python train.py --arch="convnext" --horizontal_flip=true --color_jitter=0.6 --norm="layernorm" --init="torch_default" --shampoo_beta=0.999 --adamw_lr_other_params=0.0021 --l1_shrink=0.03 --batch_size=512 --final_lr_fraction=0
Rows from block 6, named by matrix and row number. Rows with one number belong to one neuron. Each number is 200 + 40 x the weight over its row's rms, rounded and kept within 0 to 999. All counts start at 0. After the name is the row's rms in percent of the matrix's.
# fc1: MLP up (model.blocks.6.mlp.fc1.weight, 1536x256), inputs 96-127
# fc2: MLP down (model.blocks.6.mlp.fc2.weight, 256x1536, transposed), outputs 96-127
fc1.974,242,201,212,150,177,106,193,124,192,232,200,209,174,188,213,184,189,156,201,206,200,197,224,200,205,200,137,191,198,200,228,180,172
fc2.974,172,200,201,206,204,275,200,212,277,199,223,280,291,193,197,238,222,210,231,194,201,185,231,191,204,164,253,200,204,202,200,200,222
fc1.981,051,201,136,256,154,203,201,200,200,122,197,198,185,200,201,217,182,174,45,178,263,200,212,200,182,189,114,126,200,236,200,249,250
fc2.981,054,210,274,233,200,193,193,219,161,224,195,149,218,215,252,201,196,229,266,199,198,199,73,185,231,200,182,126,196,270,198,201,305
fc1.982,273,196,321,213,195,129,199,200,189,200,169,199,200,201,200,228,211,225,199,251,196,200,168,195,315,200,238,192,202,199,166,231,200
fc2.982,195,189,196,200,208,218,206,205,185,197,231,200,219,167,206,196,206,192,162,191,212,186,179,197,266,194,236,199,226,200,197,213,201
fc1.987,031,200,203,194,202,199,203,192,194,201,202,214,199,181,196,200,196,201,198,172,210,263,200,204,200,199,200,195,200,194,198,206,190
fc2.987,034,200,215,201,248,203,200,198,210,202,218,189,196,213,221,200,199,203,219,200,188,196,201,204,199,201,200,200,197,201,200,204,200
fc1.988,018,167,85,207,200,157,201,193,200,202,200,166,200,201,199,200,200,270,252,218,203,209,201,372,200,202,200,134,200,200,282,223,200
fc2.988,015,199,399,200,206,235,200,208,199,191,200,2,192,200,201,200,233,127,200,200,201,198,197,200,201,250,199,201,200,203,72,200,200
fc1.992,009,200,200,200,200,200,200,201,198,200,200,199,200,200,200,200,200,200,200,200,200,200,200,200,200,200,200,199,200,200,200,200,200
fc2.992,007,200,200,200,205,201,203,200,200,200,195,200,193,200,200,200,200,200,200,202,200,200,204,200,201,199,200,200,200,200,200,200,200
fc1.994,237,226,202,203,175,185,263,199,125,130,203,143,213,298,187,270,302,192,179,208,206,251,201,196,242,209,184,139,204,154,198,234,200
fc2.994,180,196,194,185,217,241,151,168,195,191,202,209,192,202,151,201,185,198,202,209,200,251,233,189,206,199,196,216,195,132,188,179,239
fc1.997,014,201,203,200,200,200,200,200,200,200,200,200,200,193,200,200,200,203,90,200,200,200,200,200,202,199,200,200,200,200,380,200,0
fc2.997,009,193,200,199,203,199,199,199,204,200,211,203,204,311,200,200,200,203,229,174,201,200,186,200,200,200,206,200,200,200,8,200,0
fc1.998,357,192,202,211,171,131,223,195,200,197,209,129,226,203,200,121,222,176,232,183,197,264,204,200,210,199,200,197,254,201,220,201,199
fc2.998,162,208,200,201,198,188,202,165,179,200,164,115,198,196,58,199,208,158,203,210,157,157,224,209,200,199,181,213,200,183,331,180,226
fc1.999,017,200,197,200,200,171,200,201,200,207,200,240,200,199,200,200,200,282,200,213,199,199,200,200,200,200,200,153,200,198,200,200,200
fc2.999,010,200,202,90,192,237,200,201,200,200,188,201,200,201,202,216,199,200,238,188,200,187,200,200,200,200,200,201,200,194,200,200,193
fc1.1000,020,200,200,200,200,200,200,200,201,200,200,200,215,200,200,200,200,200,152,200,200,200,200,200,200,200,200,53,200,200,196,200,200
fc2.1000,015,206,200,201,200,200,200,200,200,200,199,200,200,200,200,200,200,199,200,200,200,201,200,200,200,200,200,200,200,200,200,200,200
fc1.1005,225,200,199,200,200,157,195,194,202,171,201,200,200,201,195,168,195,232,177,203,137,204,241,201,200,200,202,200,203,220,197,199,200
fc2.1005,199,237,199,223,199,188,193,213,187,213,202,247,189,200,197,198,184,153,199,203,175,200,94,196,202,199,199,254,200,191,198,187,200
fc1.1006,011,200,200,199,199,200,199,215,180,200,202,200,200,200,200,200,200,201,200,200,199,200,200,200,200,202,199,195,200,200,200,200,178
fc2.1006,006,200,203,202,206,200,200,219,46,200,200,110,199,200,200,200,202,183,200,200,200,199,200,199,198,200,320,202,200,200,200,209,200
fc1.1010,208,200,197,204,207,262,200,169,186,198,201,0,75,201,168,197,253,191,199,193,227,201,223,193,202,200,200,198,198,256,204,236,200
fc2.1010,141,208,154,194,233,193,32,179,270,198,206,0,198,211,198,171,201,200,215,201,288,206,150,197,210,197,203,106,224,199,204,168,161
fc1.1022,006,200,200,200,199,200,200,200,200,200,200,200,200,200,200,200,200,200,200,200,200,262,200,200,200,200,200,200,200,200,200,200,200
fc2.1022,007,200,197,200,200,200,197,199,199,200,200,200,200,200,200,200,200,200,200,200,200,200,200,200,200,200,200,201,200,199,200,200,200
fc1.1024,014,200,200,200,201,200,200,200,200,200,200,200,200,200,200,196,200,200,212,195,200,200,200,200,200,200,200,200,200,200,200,198,200
fc2.1024,008,200,200,196,200,249,200,200,198,200,199,0,193,201,200,200,198,198,200,199,178,202,80,200,200,200,200,236,201,201,200,205,200
fc1.1025,206,147,157,199,247,200,200,200,227,200,200,198,201,262,99,194,203,199,205,203,196,187,197,206,198,210,135,192,200,201,201,194,210
fc2.1025,232,196,201,154,210,201,212,200,196,197,222,199,202,203,201,199,253,204,198,173,302,200,69,211,161,95,213,172,237,201,201,199,202
fc1.1026,009,202,202,200,200,200,200,200,200,200,200,276,203,200,200,200,200,200,154,195,200,0,200,200,199,200,200,135,200,200,200,200,200
fc2.1026,008,200,201,200,200,200,200,222,196,196,200,200,200,200,200,199,200,200,200,201,200,200,205,200,200,199,208,200,221,198,201,200,200
fc1.1029,054,200,186,217,197,200,192,200,186,204,198,199,200,200,195,166,215,228,131,150,198,200,203,200,199,200,201,216,200,210,197,194,167
fc2.1029,057,189,194,202,210,152,200,192,181,196,180,203,204,199,171,192,200,200,204,50,247,176,198,198,201,203,202,211,199,173,209,203,193
fc1.1030,018,200,200,200,200,200,200,200,200,200,200,200,200,200,200,200,200,200,200,200,200,198,200,200,200,200,183,13,200,200,209,200,151
fc2.1030,009,198,200,202,203,200,198,197,199,200,193,200,200,201,200,198,200,178,178,199,200,200,196,202,200,200,197,198,199,202,198,202,205
fc1.1034,290,201,185,190,151,171,135,227,210,316,199,201,198,307,153,204,217,122,199,193,177,130,201,188,199,111,161,190,231,173,200,200,196
fc2.1034,184,252,192,192,114,208,186,209,122,204,229,184,178,190,225,209,236,195,195,198,140,191,181,199,181,200,198,165,200,207,198,207,196
fc1.1039,023,218,200,202,200,200,200,200,200,200,202,200,199,200,200,200,200,168,200,200,200,264,200,282,200,200,200,143,200,200,201,200,200
fc2.1039,015,202,200,198,196,198,199,195,200,196,201,366,200,197,209,207,195,198,186,200,200,199,198,195,202,343,225,195,200,200,200,200,191
fc1.1040,010,200,200,200,200,200,200,200,200,200,200,200,200,110,200,200,200,200,121,200,200,200,211,200,110,200,200,0,200,200,200,200,200
fc2.1040,005,200,205,200,200,199,190,202,197,200,199,70,200,202,200,198,200,161,200,200,200,200,203,200,200,202,200,203,200,200,200,200,200
fc1.1046,012,205,200,198,200,199,200,198,201,201,200,200,200,200,200,200,200,200,199,200,200,204,200,200,199,199,200,28,200,201,200,200,200
fc2.1046,014,200,199,201,203,200,200,200,194,201,200,200,200,200,200,200,200,200,201,200,200,200,200,200,199,187,200,201,201,202,200,200,201
fc1.1047,233,172,194,200,83,171,198,236,176,232,219,201,199,204,204,202,94,199,208,181,189,176,190,225,187,199,161,199,200,201,198,201,199
fc2.1047,191,160,203,191,167,200,140,200,217,200,258,201,414,200,193,155,232,209,163,203,207,213,197,199,192,210,168,224,206,85,200,201,200
fc1.1051,219,191,204,197,0,162,200,200,190,200,212,197,200,197,200,200,76,204,194,197,225,201,201,236,200,200,168,84,200,198,201,198,200
fc2.1051,243,32,201,211,286,219,196,196,298,211,200,200,179,196,205,222,187,211,201,187,208,196,164,200,237,207,200,155,216,200,200,277,200
fc1.1052,261,215,71,210,165,171,180,197,190,278,200,190,171,205,99,207,150,196,204,151,203,164,195,194,200,236,178,129,185,324,201,188,198
fc2.1052,279,201,96,201,189,271,202,217,248,200,216,215,195,204,243,216,210,292,193,219,195,210,42,200,200,281,148,149,176,41,201,242,180
fc1.1054,172,211,200,196,298,198,199,134,196,196,205,59,200,62,248,200,195,213,202,199,201,110,226,294,152,186,208,201,200,200,200,190,200
fc2.1054,164,200,205,201,2,187,210,203,196,200,129,201,165,198,201,113,260,174,203,133,208,154,201,206,205,244,200,198,218,202,200,202,199
fc1.1055,043,189,198,200,205,201,194,282,205,192,200,201,193,207,203,181,186,200,355,204,195,183,200,194,196,203,214,104,200,220,200,199,201
fc2.1055,051,119,200,181,198,200,197,180,203,203,200,200,195,191,198,198,201,204,170,200,205,188,200,215,187,190,198,203,197,199,187,201,202
fc1.1058,232,181,211,207,200,208,200,202,197,207,203,191,199,25,241,204,305,223,205,212,211,252,261,201,189,197,250,192,207,204,257,222,205
fc2.1058,251,196,188,200,202,205,191,218,193,200,201,213,199,200,146,214,207,209,199,200,88,188,166,187,201,191,116,250,202,202,200,40,211
fc1.1059,006,200,200,200,199,200,200,201,200,200,200,200,200,200,200,199,200,198,200,197,202,200,200,200,200,200,200,0,200,200,200,200,200
fc2.1059,010,196,238,200,200,200,200,200,200,200,200,200,200,202,200,200,200,200,200,200,200,200,200,200,200,200,200,200,200,200,200,200,200
fc1.1066,009,200,200,200,202,200,196,39,201,154,200,198,200,200,517,200,200,200,200,217,200,200,200,200,200,201,200,173,200,200,200,200,339
fc2.1066,006,200,200,200,200,201,199,200,198,200,199,200,200,200,248,200,200,198,198,200,193,200,199,205,200,201,200,219,200,198,200,200,200
fc1.1068,202,214,271,201,414,140,211,250,201,200,199,219,200,88,201,183,326,199,200,199,204,308,205,139,188,200,194,186,211,209,209,199,233
fc2.1068,215,132,199,193,209,198,199,200,309,195,195,207,199,204,272,201,216,200,228,204,220,250,204,197,196,223,200,244,172,176,200,200,203
fc1.1072,235,218,200,246,90,210,199,201,215,293,252,196,204,202,180,201,200,0,210,200,200,212,203,199,200,195,230,199,203,201,208,200,199
fc2.1072,419,210,157,266,236,198,193,202,200,200,190,213,202,196,211,224,201,185,227,200,212,183,193,239,212,223,212,213,201,202,190,200,195
fc1.1073,180,210,215,230,197,199,187,200,331,201,199,199,200,193,252,168,197,209,201,208,171,203,203,166,216,202,216,202,197,198,200,194,192
fc2.1073,169,253,204,157,194,210,198,209,225,203,206,232,174,211,235,100,172,165,210,179,196,163,200,195,153,202,176,199,196,197,204,221,200
fc1.1074,012,200,200,200,200,201,200,200,228,207,200,151,200,200,200,198,200,290,200,200,200,0,200,200,199,200,200,107,200,307,200,200,200
fc2.1074,010,187,201,200,200,193,204,202,200,200,201,15,201,201,200,199,197,178,200,200,200,199,198,200,200,200,200,200,201,200,200,200,200
fc1.1078,011,200,200,200,198,211,200,200,178,200,212,199,202,200,199,200,200,200,200,118,200,200,200,200,200,200,200,169,200,200,238,202,193
fc2.1078,010,200,200,202,202,201,200,204,205,200,194,261,200,200,224,198,200,157,203,202,205,200,199,200,197,201,200,204,208,199,202,205,202
fc1.1079,011,199,201,200,200,196,200,200,211,200,199,200,204,200,200,200,190,200,202,203,203,224,200,200,77,199,200,84,200,200,200,185,198
fc2.1079,011,200,200,200,200,200,203,201,200,200,200,200,200,270,200,200,200,200,200,200,200,202,200,201,200,199,200,200,200,345,378,200,0
fc1.1080,246,202,202,184,201,175,199,231,186,207,222,200,166,200,196,0,203,312,197,200,173,199,208,200,200,188,199,211,257,233,199,152,200
fc2.1080,197,200,173,200,263,201,199,202,222,198,204,200,285,198,210,182,274,200,201,266,204,214,202,178,143,218,140,201,205,220,203,201,200
fc1.1083,009,200,200,200,199,202,200,201,198,200,200,199,200,200,200,200,200,200,200,196,200,199,200,200,200,200,200,0,200,200,200,200,200
fc2.1083,008,200,200,205,201,200,200,200,199,200,100,200,200,200,185,199,200,200,202,199,200,200,200,200,200,200,200,201,200,200,200,200,200
fc1.1084,037,200,200,200,200,198,200,231,200,200,199,193,200,201,200,202,201,200,261,202,200,200,200,200,200,201,200,155,200,201,200,202,200
fc2.1084,024,200,196,200,200,200,198,193,203,203,200,204,200,200,199,199,199,200,200,200,200,213,198,200,201,203,208,200,201,200,201,199,201
fc1.1088,254,201,201,200,201,201,200,190,114,192,252,289,179,272,197,245,200,223,198,150,200,200,200,199,201,200,199,171,200,203,205,216,200
fc2.1088,167,228,148,297,199,201,200,119,212,203,241,196,195,87,198,201,216,206,146,205,173,220,196,190,299,207,189,203,208,225,190,198,201
fc1.1090,267,36,193,187,200,188,311,220,158,300,213,196,191,199,197,206,238,210,197,182,203,190,200,201,198,200,93,198,213,202,193,200,174
fc2.1090,244,186,244,125,200,196,164,145,203,200,170,83,195,200,133,158,201,211,200,193,170,46,183,200,169,203,186,194,206,131,203,179,197
fc1.1095,144,0,201,205,203,213,191,168,135,200,198,217,448,202,271,167,200,201,200,215,200,197,201,198,199,200,179,183,200,199,200,207,201
fc2.1095,098,89,205,198,205,130,181,200,264,207,200,200,201,206,216,312,164,203,257,188,246,209,246,205,174,107,200,124,196,228,199,200,200
fc1.1096,210,188,198,200,288,267,200,172,150,200,183,176,108,200,215,177,185,204,205,308,173,184,237,252,186,200,202,200,200,164,200,227,223
fc2.1096,166,129,212,199,330,198,164,105,205,203,178,200,202,200,201,193,215,198,204,199,196,207,194,199,201,200,162,207,248,101,203,203,155
fc1.1097,018,200,200,200,186,200,200,209,200,200,200,194,200,200,201,307,199,202,200,201,202,200,200,200,200,200,200,201,200,200,200,198,200
fc2.1097,013,257,200,193,370,199,200,202,187,200,195,194,198,191,196,200,200,195,199,200,197,205,260,201,197,200,147,196,199,199,198,199,200
fc1.1098,012,200,200,200,200,200,200,200,196,200,200,201,200,200,200,200,200,199,200,218,200,200,200,200,200,200,201,200,200,200,200,200,200
fc2.1098,007,217,209,200,206,201,199,199,199,200,199,200,199,200,190,180,198,200,200,195,200,199,202,200,200,198,199,200,200,200,200,200,200
fc1.1099,031,200,200,199,205,200,200,201,198,200,200,200,200,233,200,200,200,200,200,200,199,200,200,200,200,200,200,201,200,197,175,200,200
fc2.1099,016,202,200,194,194,200,200,198,215,200,193,200,204,201,204,192,200,200,209,182,204,200,202,200,200,217,204,202,202,188,256,204,200
fc1.1104,010,201,200,200,200,201,200,200,197,200,200,200,200,201,200,200,221,200,201,118,237,69,200,74,200,187,186,200,200,200,194,200,200
fc2.1104,008,200,200,200,195,206,198,201,200,200,206,199,200,201,200,200,200,200,200,200,188,195,200,200,200,205,199,199,199,203,199,200,200
fc1.1110,012,200,276,199,200,200,200,215,198,200,200,200,200,200,200,200,200,200,200,209,200,200,200,185,199,200,200,94,200,200,200,200,191
fc2.1110,008,200,200,205,200,202,195,199,200,200,194,200,200,200,201,200,200,199,200,201,200,199,80,200,200,221,203,200,200,198,200,200,200
fc1.1111,012,199,200,200,200,200,200,200,200,200,200,200,200,200,200,200,200,201,200,201,211,200,199,200,200,200,200,0,206,200,200,200,200
fc2.1111,007,201,206,200,0,200,200,202,200,200,201,200,194,256,200,194,201,143,200,200,199,199,200,201,199,200,200,196,200,191,200,200,201
fc1.1112,011,197,200,199,201,109,187,197,200,205,200,201,204,200,200,200,194,197,198,191,200,200,186,199,195,210,194,200,200,200,231,199,200
fc2.1112,014,204,200,200,216,244,200,199,238,200,198,262,84,163,175,200,199,193,200,200,200,201,198,194,142,201,116,220,200,200,200,198,200
fc1.1113,243,224,352,201,200,204,202,298,98,209,224,224,307,213,277,204,200,200,201,191,287,199,178,204,199,202,201,190,200,151,212,200,203
fc2.1113,228,182,196,188,212,200,160,170,175,199,201,221,160,200,196,288,268,199,187,235,207,215,198,202,201,192,201,234,232,200,302,199,190
fc1.1118,119,200,213,195,520,200,199,199,197,200,200,197,197,109,200,200,200,202,205,188,200,312,203,205,199,200,196,199,200,194,200,186,200
fc2.1118,091,198,214,168,198,195,201,185,194,200,181,200,202,185,192,200,200,202,207,202,201,199,201,184,198,127,201,187,201,200,202,200,182
fc1.1127,314,188,203,186,200,204,200,212,181,229,255,200,201,200,195,138,208,139,206,134,120,199,212,200,190,181,200,65,264,173,232,234,125
fc2.1127,747,199,172,191,200,203,198,200,201,182,226,212,200,200,201,200,225,207,197,197,202,209,200,193,219,200,200,200,208,230,200,253,207
fc1.1128,040,193,200,194,210,203,177,66,198,201,200,199,200,194,200,200,203,219,255,118,199,203,200,14,201,98,200,179,200,193,0,194,286
fc2.1128,031,198,204,228,196,200,195,208,194,200,155,199,206,200,172,199,198,201,185,215,213,188,201,202,226,202,178,253,200,213,633,204,254
fc1.1130,055,209,203,198,200,198,196,203,200,188,226,200,200,209,200,206,199,198,213,166,204,205,200,194,195,190,197,199,200,204,199,199,201
fc2.1130,059,206,197,220,210,200,205,212,218,216,207,202,232,216,200,200,240,275,200,211,199,206,202,193,220,239,220,188,203,197,197,258,191
fc1.1139,010,200,200,200,200,200,200,200,200,200,201,200,200,200,200,201,200,209,200,199,200,200,200,200,200,200,200,200,200,182,200,200,200
fc2.1139,007,200,200,200,200,200,200,200,200,200,198,200,200,200,200,200,200,200,200,200,200,200,200,200,200,200,200,200,207,200,200,205,200
fc1.1140,014,201,200,200,200,201,200,201,200,200,200,200,200,216,200,200,201,200,200,211,200,200,191,200,200,200,202,200,227,200,200,200,200
fc2.1140,011,200,200,200,201,200,131,197,195,200,200,201,201,200,200,199,197,200,200,200,195,200,199,200,200,200,200,203,200,202,200,201,200
fc1.1141,007,207,200,200,201,200,200,200,199,200,200,200,200,200,200,200,200,200,201,197,200,197,200,200,201,200,199,200,200,199,200,200,200
fc2.1141,005,202,200,200,174,200,203,200,200,200,200,200,202,201,202,195,129,0,201,200,199,200,200,200,197,200,200,201,200,200,200,204,200
fc1.1144,249,187,222,213,202,194,202,193,185,197,200,286,298,152,312,196,200,209,200,180,200,177,239,203,194,202,209,202,204,150,243,197,201
fc2.1144,220,201,198,202,154,201,196,191,206,199,240,201,199,199,336,200,210,283,176,199,188,201,200,200,169,199,175,169,208,203,136,200,196
fc1.1146,218,224,154,148,182,130,199,200,242,199,195,319,249,218,200,204,132,204,188,187,183,212,200,202,340,200,169,200,200,204,210,66,156
fc2.1146,210,175,174,203,197,202,196,328,329,200,257,222,225,199,229,200,180,194,253,200,200,193,0,199,200,87,206,190,199,199,197,129,189
fc1.1147,036,196,200,200,204,200,203,221,190,200,200,202,200,200,200,196,203,197,205,262,193,213,199,200,163,199,201,147,200,202,462,203,199
fc2.1147,034,201,200,200,200,200,197,168,193,199,200,194,200,200,200,201,201,200,199,200,195,198,180,193,200,200,200,199,200,198,76,201,202
fc1.1148,024,204,201,199,200,190,211,197,200,200,200,189,204,196,98,198,200,159,83,201,196,204,273,199,199,168,201,140,200,200,383,208,155
fc2.1148,022,178,199,214,194,250,192,204,209,199,227,183,200,193,0,201,283,193,211,202,200,200,199,200,199,216,200,200,200,200,7,200,46
fc1.1149,255,200,188,196,161,154,201,201,27,200,201,197,311,200,140,202,212,211,207,206,202,194,204,246,132,201,200,200,213,201,199,200,210
fc2.1149,236,225,221,166,200,211,206,203,121,210,166,204,209,197,228,199,210,159,195,199,202,200,200,200,200,198,210,178,196,197,200,200,193
fc1.1150,084,184,200,210,199,198,194,206,249,200,217,159,199,198,139,144,203,182,114,201,103,203,172,193,171,165,192,171,181,167,263,196,139
fc2.1150,090,147,182,187,248,200,225,183,258,215,201,200,216,201,201,201,203,209,200,205,206,193,263,200,194,216,157,199,191,200,139,190,218
fc1.1155,012,177,198,200,210,200,200,200,200,200,176,189,212,200,200,206,200,200,200,200,209,180,213,200,214,201,335,203,200,200,141,388,280
fc2.1155,014,211,202,267,199,200,199,223,202,200,201,200,200,200,200,209,214,194,196,229,212,218,282,201,200,200,176,201,200,201,194,207,343
fc1.1156,050,198,199,201,203,188,200,167,178,192,201,189,193,198,199,199,202,196,200,288,200,219,197,200,201,190,201,233,200,198,199,190,200
fc2.1156,052,215,200,200,181,194,199,205,200,200,191,200,206,201,198,204,200,201,246,203,199,202,200,200,200,199,200,200,201,199,200,204,200
fc1.1158,006,200,200,201,200,200,200,200,200,200,200,200,200,200,200,200,200,200,202,200,201,200,200,200,200,201,200,138,200,200,200,200,200
fc2.1158,005,199,190,199,181,200,200,199,199,199,200,200,200,200,200,200,202,200,200,200,200,200,200,200,200,200,201,200,200,200,200,200,200
fc1.1159,035,137,199,207,201,0,200,202,194,199,200,201,213,196,202,200,185,199,198,228,127,200,200,190,104,190,243,155,200,162,172,199,178
fc2.1159,028,207,199,200,188,222,191,202,196,202,215,200,200,200,198,201,209,196,200,200,176,200,280,199,200,200,104,167,196,200,203,204,154
fc1.1161,017,203,209,200,198,201,200,203,200,199,202,200,200,200,200,206,206,199,200,203,200,200,200,200,200,207,200,201,200,195,200,199,200
fc2.1161,021,200,200,200,195,200,200,198,201,200,205,200,200,200,200,200,201,200,201,199,200,200,200,200,209,200,201,200,200,200,200,199,195
fc1.1162,007,233,200,200,200,200,200,200,201,200,200,200,200,200,200,244,201,200,200,199,200,199,200,200,201,0,200,200,200,200,200,200,200
fc2.1162,008,213,196,204,204,200,200,203,200,200,200,193,201,200,200,196,200,200,201,200,202,199,200,200,194,198,200,202,204,200,200,201,200
fc1.1163,145,202,180,198,204,201,217,206,196,197,178,199,189,193,202,200,200,189,199,225,186,201,202,200,200,215,185,95,200,205,228,205,198
fc2.1163,153,200,187,229,188,198,200,197,209,200,203,200,223,204,206,194,128,217,268,210,209,170,270,200,187,190,165,90,184,208,207,201,172
fc1.1164,289,291,221,190,199,209,196,92,389,205,198,187,203,211,210,256,195,179,202,200,203,214,199,197,258,194,166,191,196,202,197,200,189
fc2.1164,201,208,198,181,195,202,196,178,196,206,208,200,215,173,200,183,194,212,222,296,206,200,202,201,234,210,200,195,201,318,214,200,197
fc1.1174,007,200,186,200,279,400,200,200,200,200,200,183,201,200,198,200,200,200,170,200,199,200,199,200,201,199,199,199,200,175,200,200,198
fc2.1174,009,207,207,227,171,205,201,202,202,200,217,200,430,198,200,200,200,200,200,200,200,195,200,200,200,205,199,203,200,215,200,202,254
fc1.1178,008,199,200,200,200,179,200,200,200,200,200,200,200,200,200,200,200,244,200,204,324,200,200,200,200,200,200,139,200,200,200,200,198
fc2.1178,005,200,195,200,56,268,171,200,387,197,208,200,199,199,188,200,200,164,198,200,200,206,200,200,200,202,200,199,198,203,199,203,111
fc1.1179,226,220,199,233,200,179,200,219,115,197,201,200,204,162,200,290,197,200,198,276,198,205,199,238,80,211,277,157,202,151,199,220,200
fc2.1179,273,325,206,178,191,200,157,204,194,200,201,197,195,159,198,247,200,179,190,200,205,205,173,202,207,200,200,206,206,181,201,200,200
fc1.1180,008,200,200,200,199,200,200,200,201,200,200,200,200,200,200,200,200,200,200,200,200,200,200,200,200,200,200,200,200,200,200,200,200
fc2.1180,007,200,200,200,200,201,200,200,201,200,200,200,200,200,200,200,200,200,200,200,200,200,200,200,200,200,196,200,200,199,200,200,200
fc1.1182,203,251,199,200,169,287,189,196,200,194,160,200,234,294,205,200,194,195,239,202,194,197,201,199,515,197,174,149,199,198,198,275,203
fc2.1182,182,72,201,189,202,204,202,308,202,200,206,199,214,201,208,202,191,207,205,82,203,202,207,201,136,200,228,194,199,270,206,200,195
fc1.1183,026,204,200,200,200,200,200,209,200,200,200,200,200,200,200,200,200,200,183,200,202,230,200,201,201,200,200,198,200,200,200,200,200
fc2.1183,025,194,200,202,200,200,200,200,200,201,193,200,200,200,199,200,200,200,202,201,200,200,199,199,199,200,200,200,200,200,200,200,201
fc1.1185,254,200,200,200,191,204,171,203,232,202,181,289,159,200,197,189,159,199,196,202,200,198,200,200,216,162,221,163,193,185,200,200,200
fc2.1185,207,188,182,192,214,201,217,203,265,200,141,264,177,193,187,171,214,169,243,156,157,177,116,216,195,272,223,107,204,202,227,200,201
fc1.1190,246,201,201,228,200,185,200,197,250,210,196,147,205,241,170,200,201,138,200,194,219,210,198,185,190,202,212,177,200,158,201,203,211
fc2.1190,154,187,200,189,205,237,200,223,244,197,201,201,274,197,155,200,210,202,238,182,200,174,208,226,202,189,203,83,197,252,173,207,201
fc1.1194,010,200,147,200,200,201,200,241,200,200,200,200,200,200,288,201,198,200,200,200,201,256,200,200,193,200,200,201,200,200,201,200,200
fc2.1194,011,198,200,222,199,200,200,200,200,200,199,203,213,194,200,200,200,200,200,200,200,200,199,199,200,198,208,165,209,200,196,203,194
fc1.1195,012,200,200,200,200,200,200,200,200,200,200,200,200,200,200,200,200,200,200,200,200,200,200,200,200,200,200,200,200,200,200,200,200
fc2.1195,012,200,200,200,200,200,200,200,200,200,200,200,200,200,200,200,200,200,200,200,200,200,200,200,200,200,200,200,200,200,200,200,200
fc1.1196,007,201,200,200,200,200,200,200,200,200,200,200,200,200,200,200,200,200,200,193,200,200,200,199,200,200,197,148,200,200,200,200,200
fc2.1196,011,200,200,200,199,200,200,201,200,200,200,200,200,200,200,200,200,200,200,219,200,200,200,200,200,200,200,199,200,200,200,200,200
fc1.1199,207,199,201,244,183,201,209,198,199,194,183,220,210,141,206,195,459,185,196,200,198,200,200,174,183,205,263,155,200,193,165,201,203
fc2.1199,293,200,167,186,188,203,201,202,241,207,200,199,197,205,141,203,339,236,195,210,202,200,199,250,200,190,77,202,192,199,202,242,200
fc1.1207,011,200,200,192,200,200,200,228,180,200,199,200,200,200,200,200,200,200,200,200,167,200,200,171,200,200,211,199,200,200,200,200,376
fc2.1207,008,203,200,214,200,204,200,200,200,200,200,200,200,200,200,200,212,200,200,200,200,195,200,200,200,200,200,200,200,200,200,200,389
fc1.1208,060,196,203,199,200,201,174,202,192,221,182,191,156,193,220,201,200,257,198,291,192,166,174,200,179,195,209,185,183,150,204,198,185
fc2.1208,093,201,194,141,193,217,200,212,197,198,204,200,200,114,206,179,200,200,144,198,256,88,124,208,212,187,199,163,170,205,192,202,186
fc1.1214,012,200,200,201,200,200,200,200,200,200,200,200,200,200,200,200,200,200,199,249,201,200,200,200,200,200,200,200,200,200,200,200,200
fc2.1214,010,200,200,200,200,200,199,200,203,200,201,202,200,200,200,198,200,200,201,200,200,200,200,200,200,200,201,198,200,200,200,200,200
fc1.1219,178,116,213,190,237,190,200,198,217,204,129,207,200,164,201,130,197,313,207,218,193,207,214,178,200,207,227,194,199,170,195,201,199
fc2.1219,124,195,208,144,194,216,296,196,253,193,157,198,206,245,199,156,200,202,226,198,200,197,204,208,173,210,205,201,200,201,298,187,203
fc1.1222,009,199,200,200,200,120,200,200,200,200,200,200,202,200,198,198,200,200,199,165,200,81,200,200,200,200,200,102,200,200,199,200,200
fc2.1222,005,199,200,200,200,200,199,206,200,200,193,200,202,201,134,200,200,197,204,200,109,0,212,199,200,200,200,200,203,200,194,201,200
fc1.1223,009,200,200,200,201,200,201,200,200,200,200,200,199,200,0,181,200,200,211,200,81,200,200,197,200,200,200,192,200,218,219,199,200
fc2.1223,006,200,201,199,200,200,200,200,127,200,201,192,201,200,0,200,28,201,199,200,200,200,200,200,210,332,200,199,200,201,200,200,0
fc1.1229,085,200,175,201,199,232,198,200,207,201,205,204,191,208,208,177,294,200,202,201,203,244,199,201,194,204,189,0,200,94,200,200,189
fc2.1229,180,198,207,206,202,189,200,194,195,200,209,200,170,199,200,200,38,208,199,198,200,201,203,200,179,189,163,197,199,206,200,352,196
fc1.1230,219,196,200,199,196,197,200,200,199,200,200,200,200,200,202,200,200,200,198,199,186,224,200,200,200,200,200,160,167,200,215,202,200
fc2.1230,068,247,200,231,329,198,161,197,203,199,230,195,202,209,202,206,201,229,200,187,206,213,216,193,205,197,195,201,201,201,206,217,200
fc1.1231,016,200,200,200,200,214,198,197,200,197,200,231,353,200,424,199,198,200,198,214,201,192,199,200,198,199,250,200,200,197,200,238,425
fc2.1231,016,200,200,201,170,200,200,220,201,205,200,200,200,200,311,199,200,200,200,199,200,199,200,167,200,201,199,202,201,200,212,199,402
fc1.1237,180,203,200,211,196,223,200,200,190,203,201,195,209,225,195,233,177,192,246,265,196,244,183,193,200,214,191,200,200,218,199,151,253
fc2.1237,168,202,197,181,203,201,160,205,201,200,185,137,203,152,192,202,200,210,192,200,201,189,261,189,235,189,146,206,223,193,199,199,222
fc1.1239,009,200,200,200,200,200,200,200,200,200,200,200,200,200,200,200,200,200,200,200,200,200,200,200,200,200,200,200,200,200,200,200,200
fc2.1239,007,200,200,200,200,200,200,200,200,200,200,200,200,200,200,200,200,200,200,200,200,200,200,200,200,200,200,200,200,200,200,200,200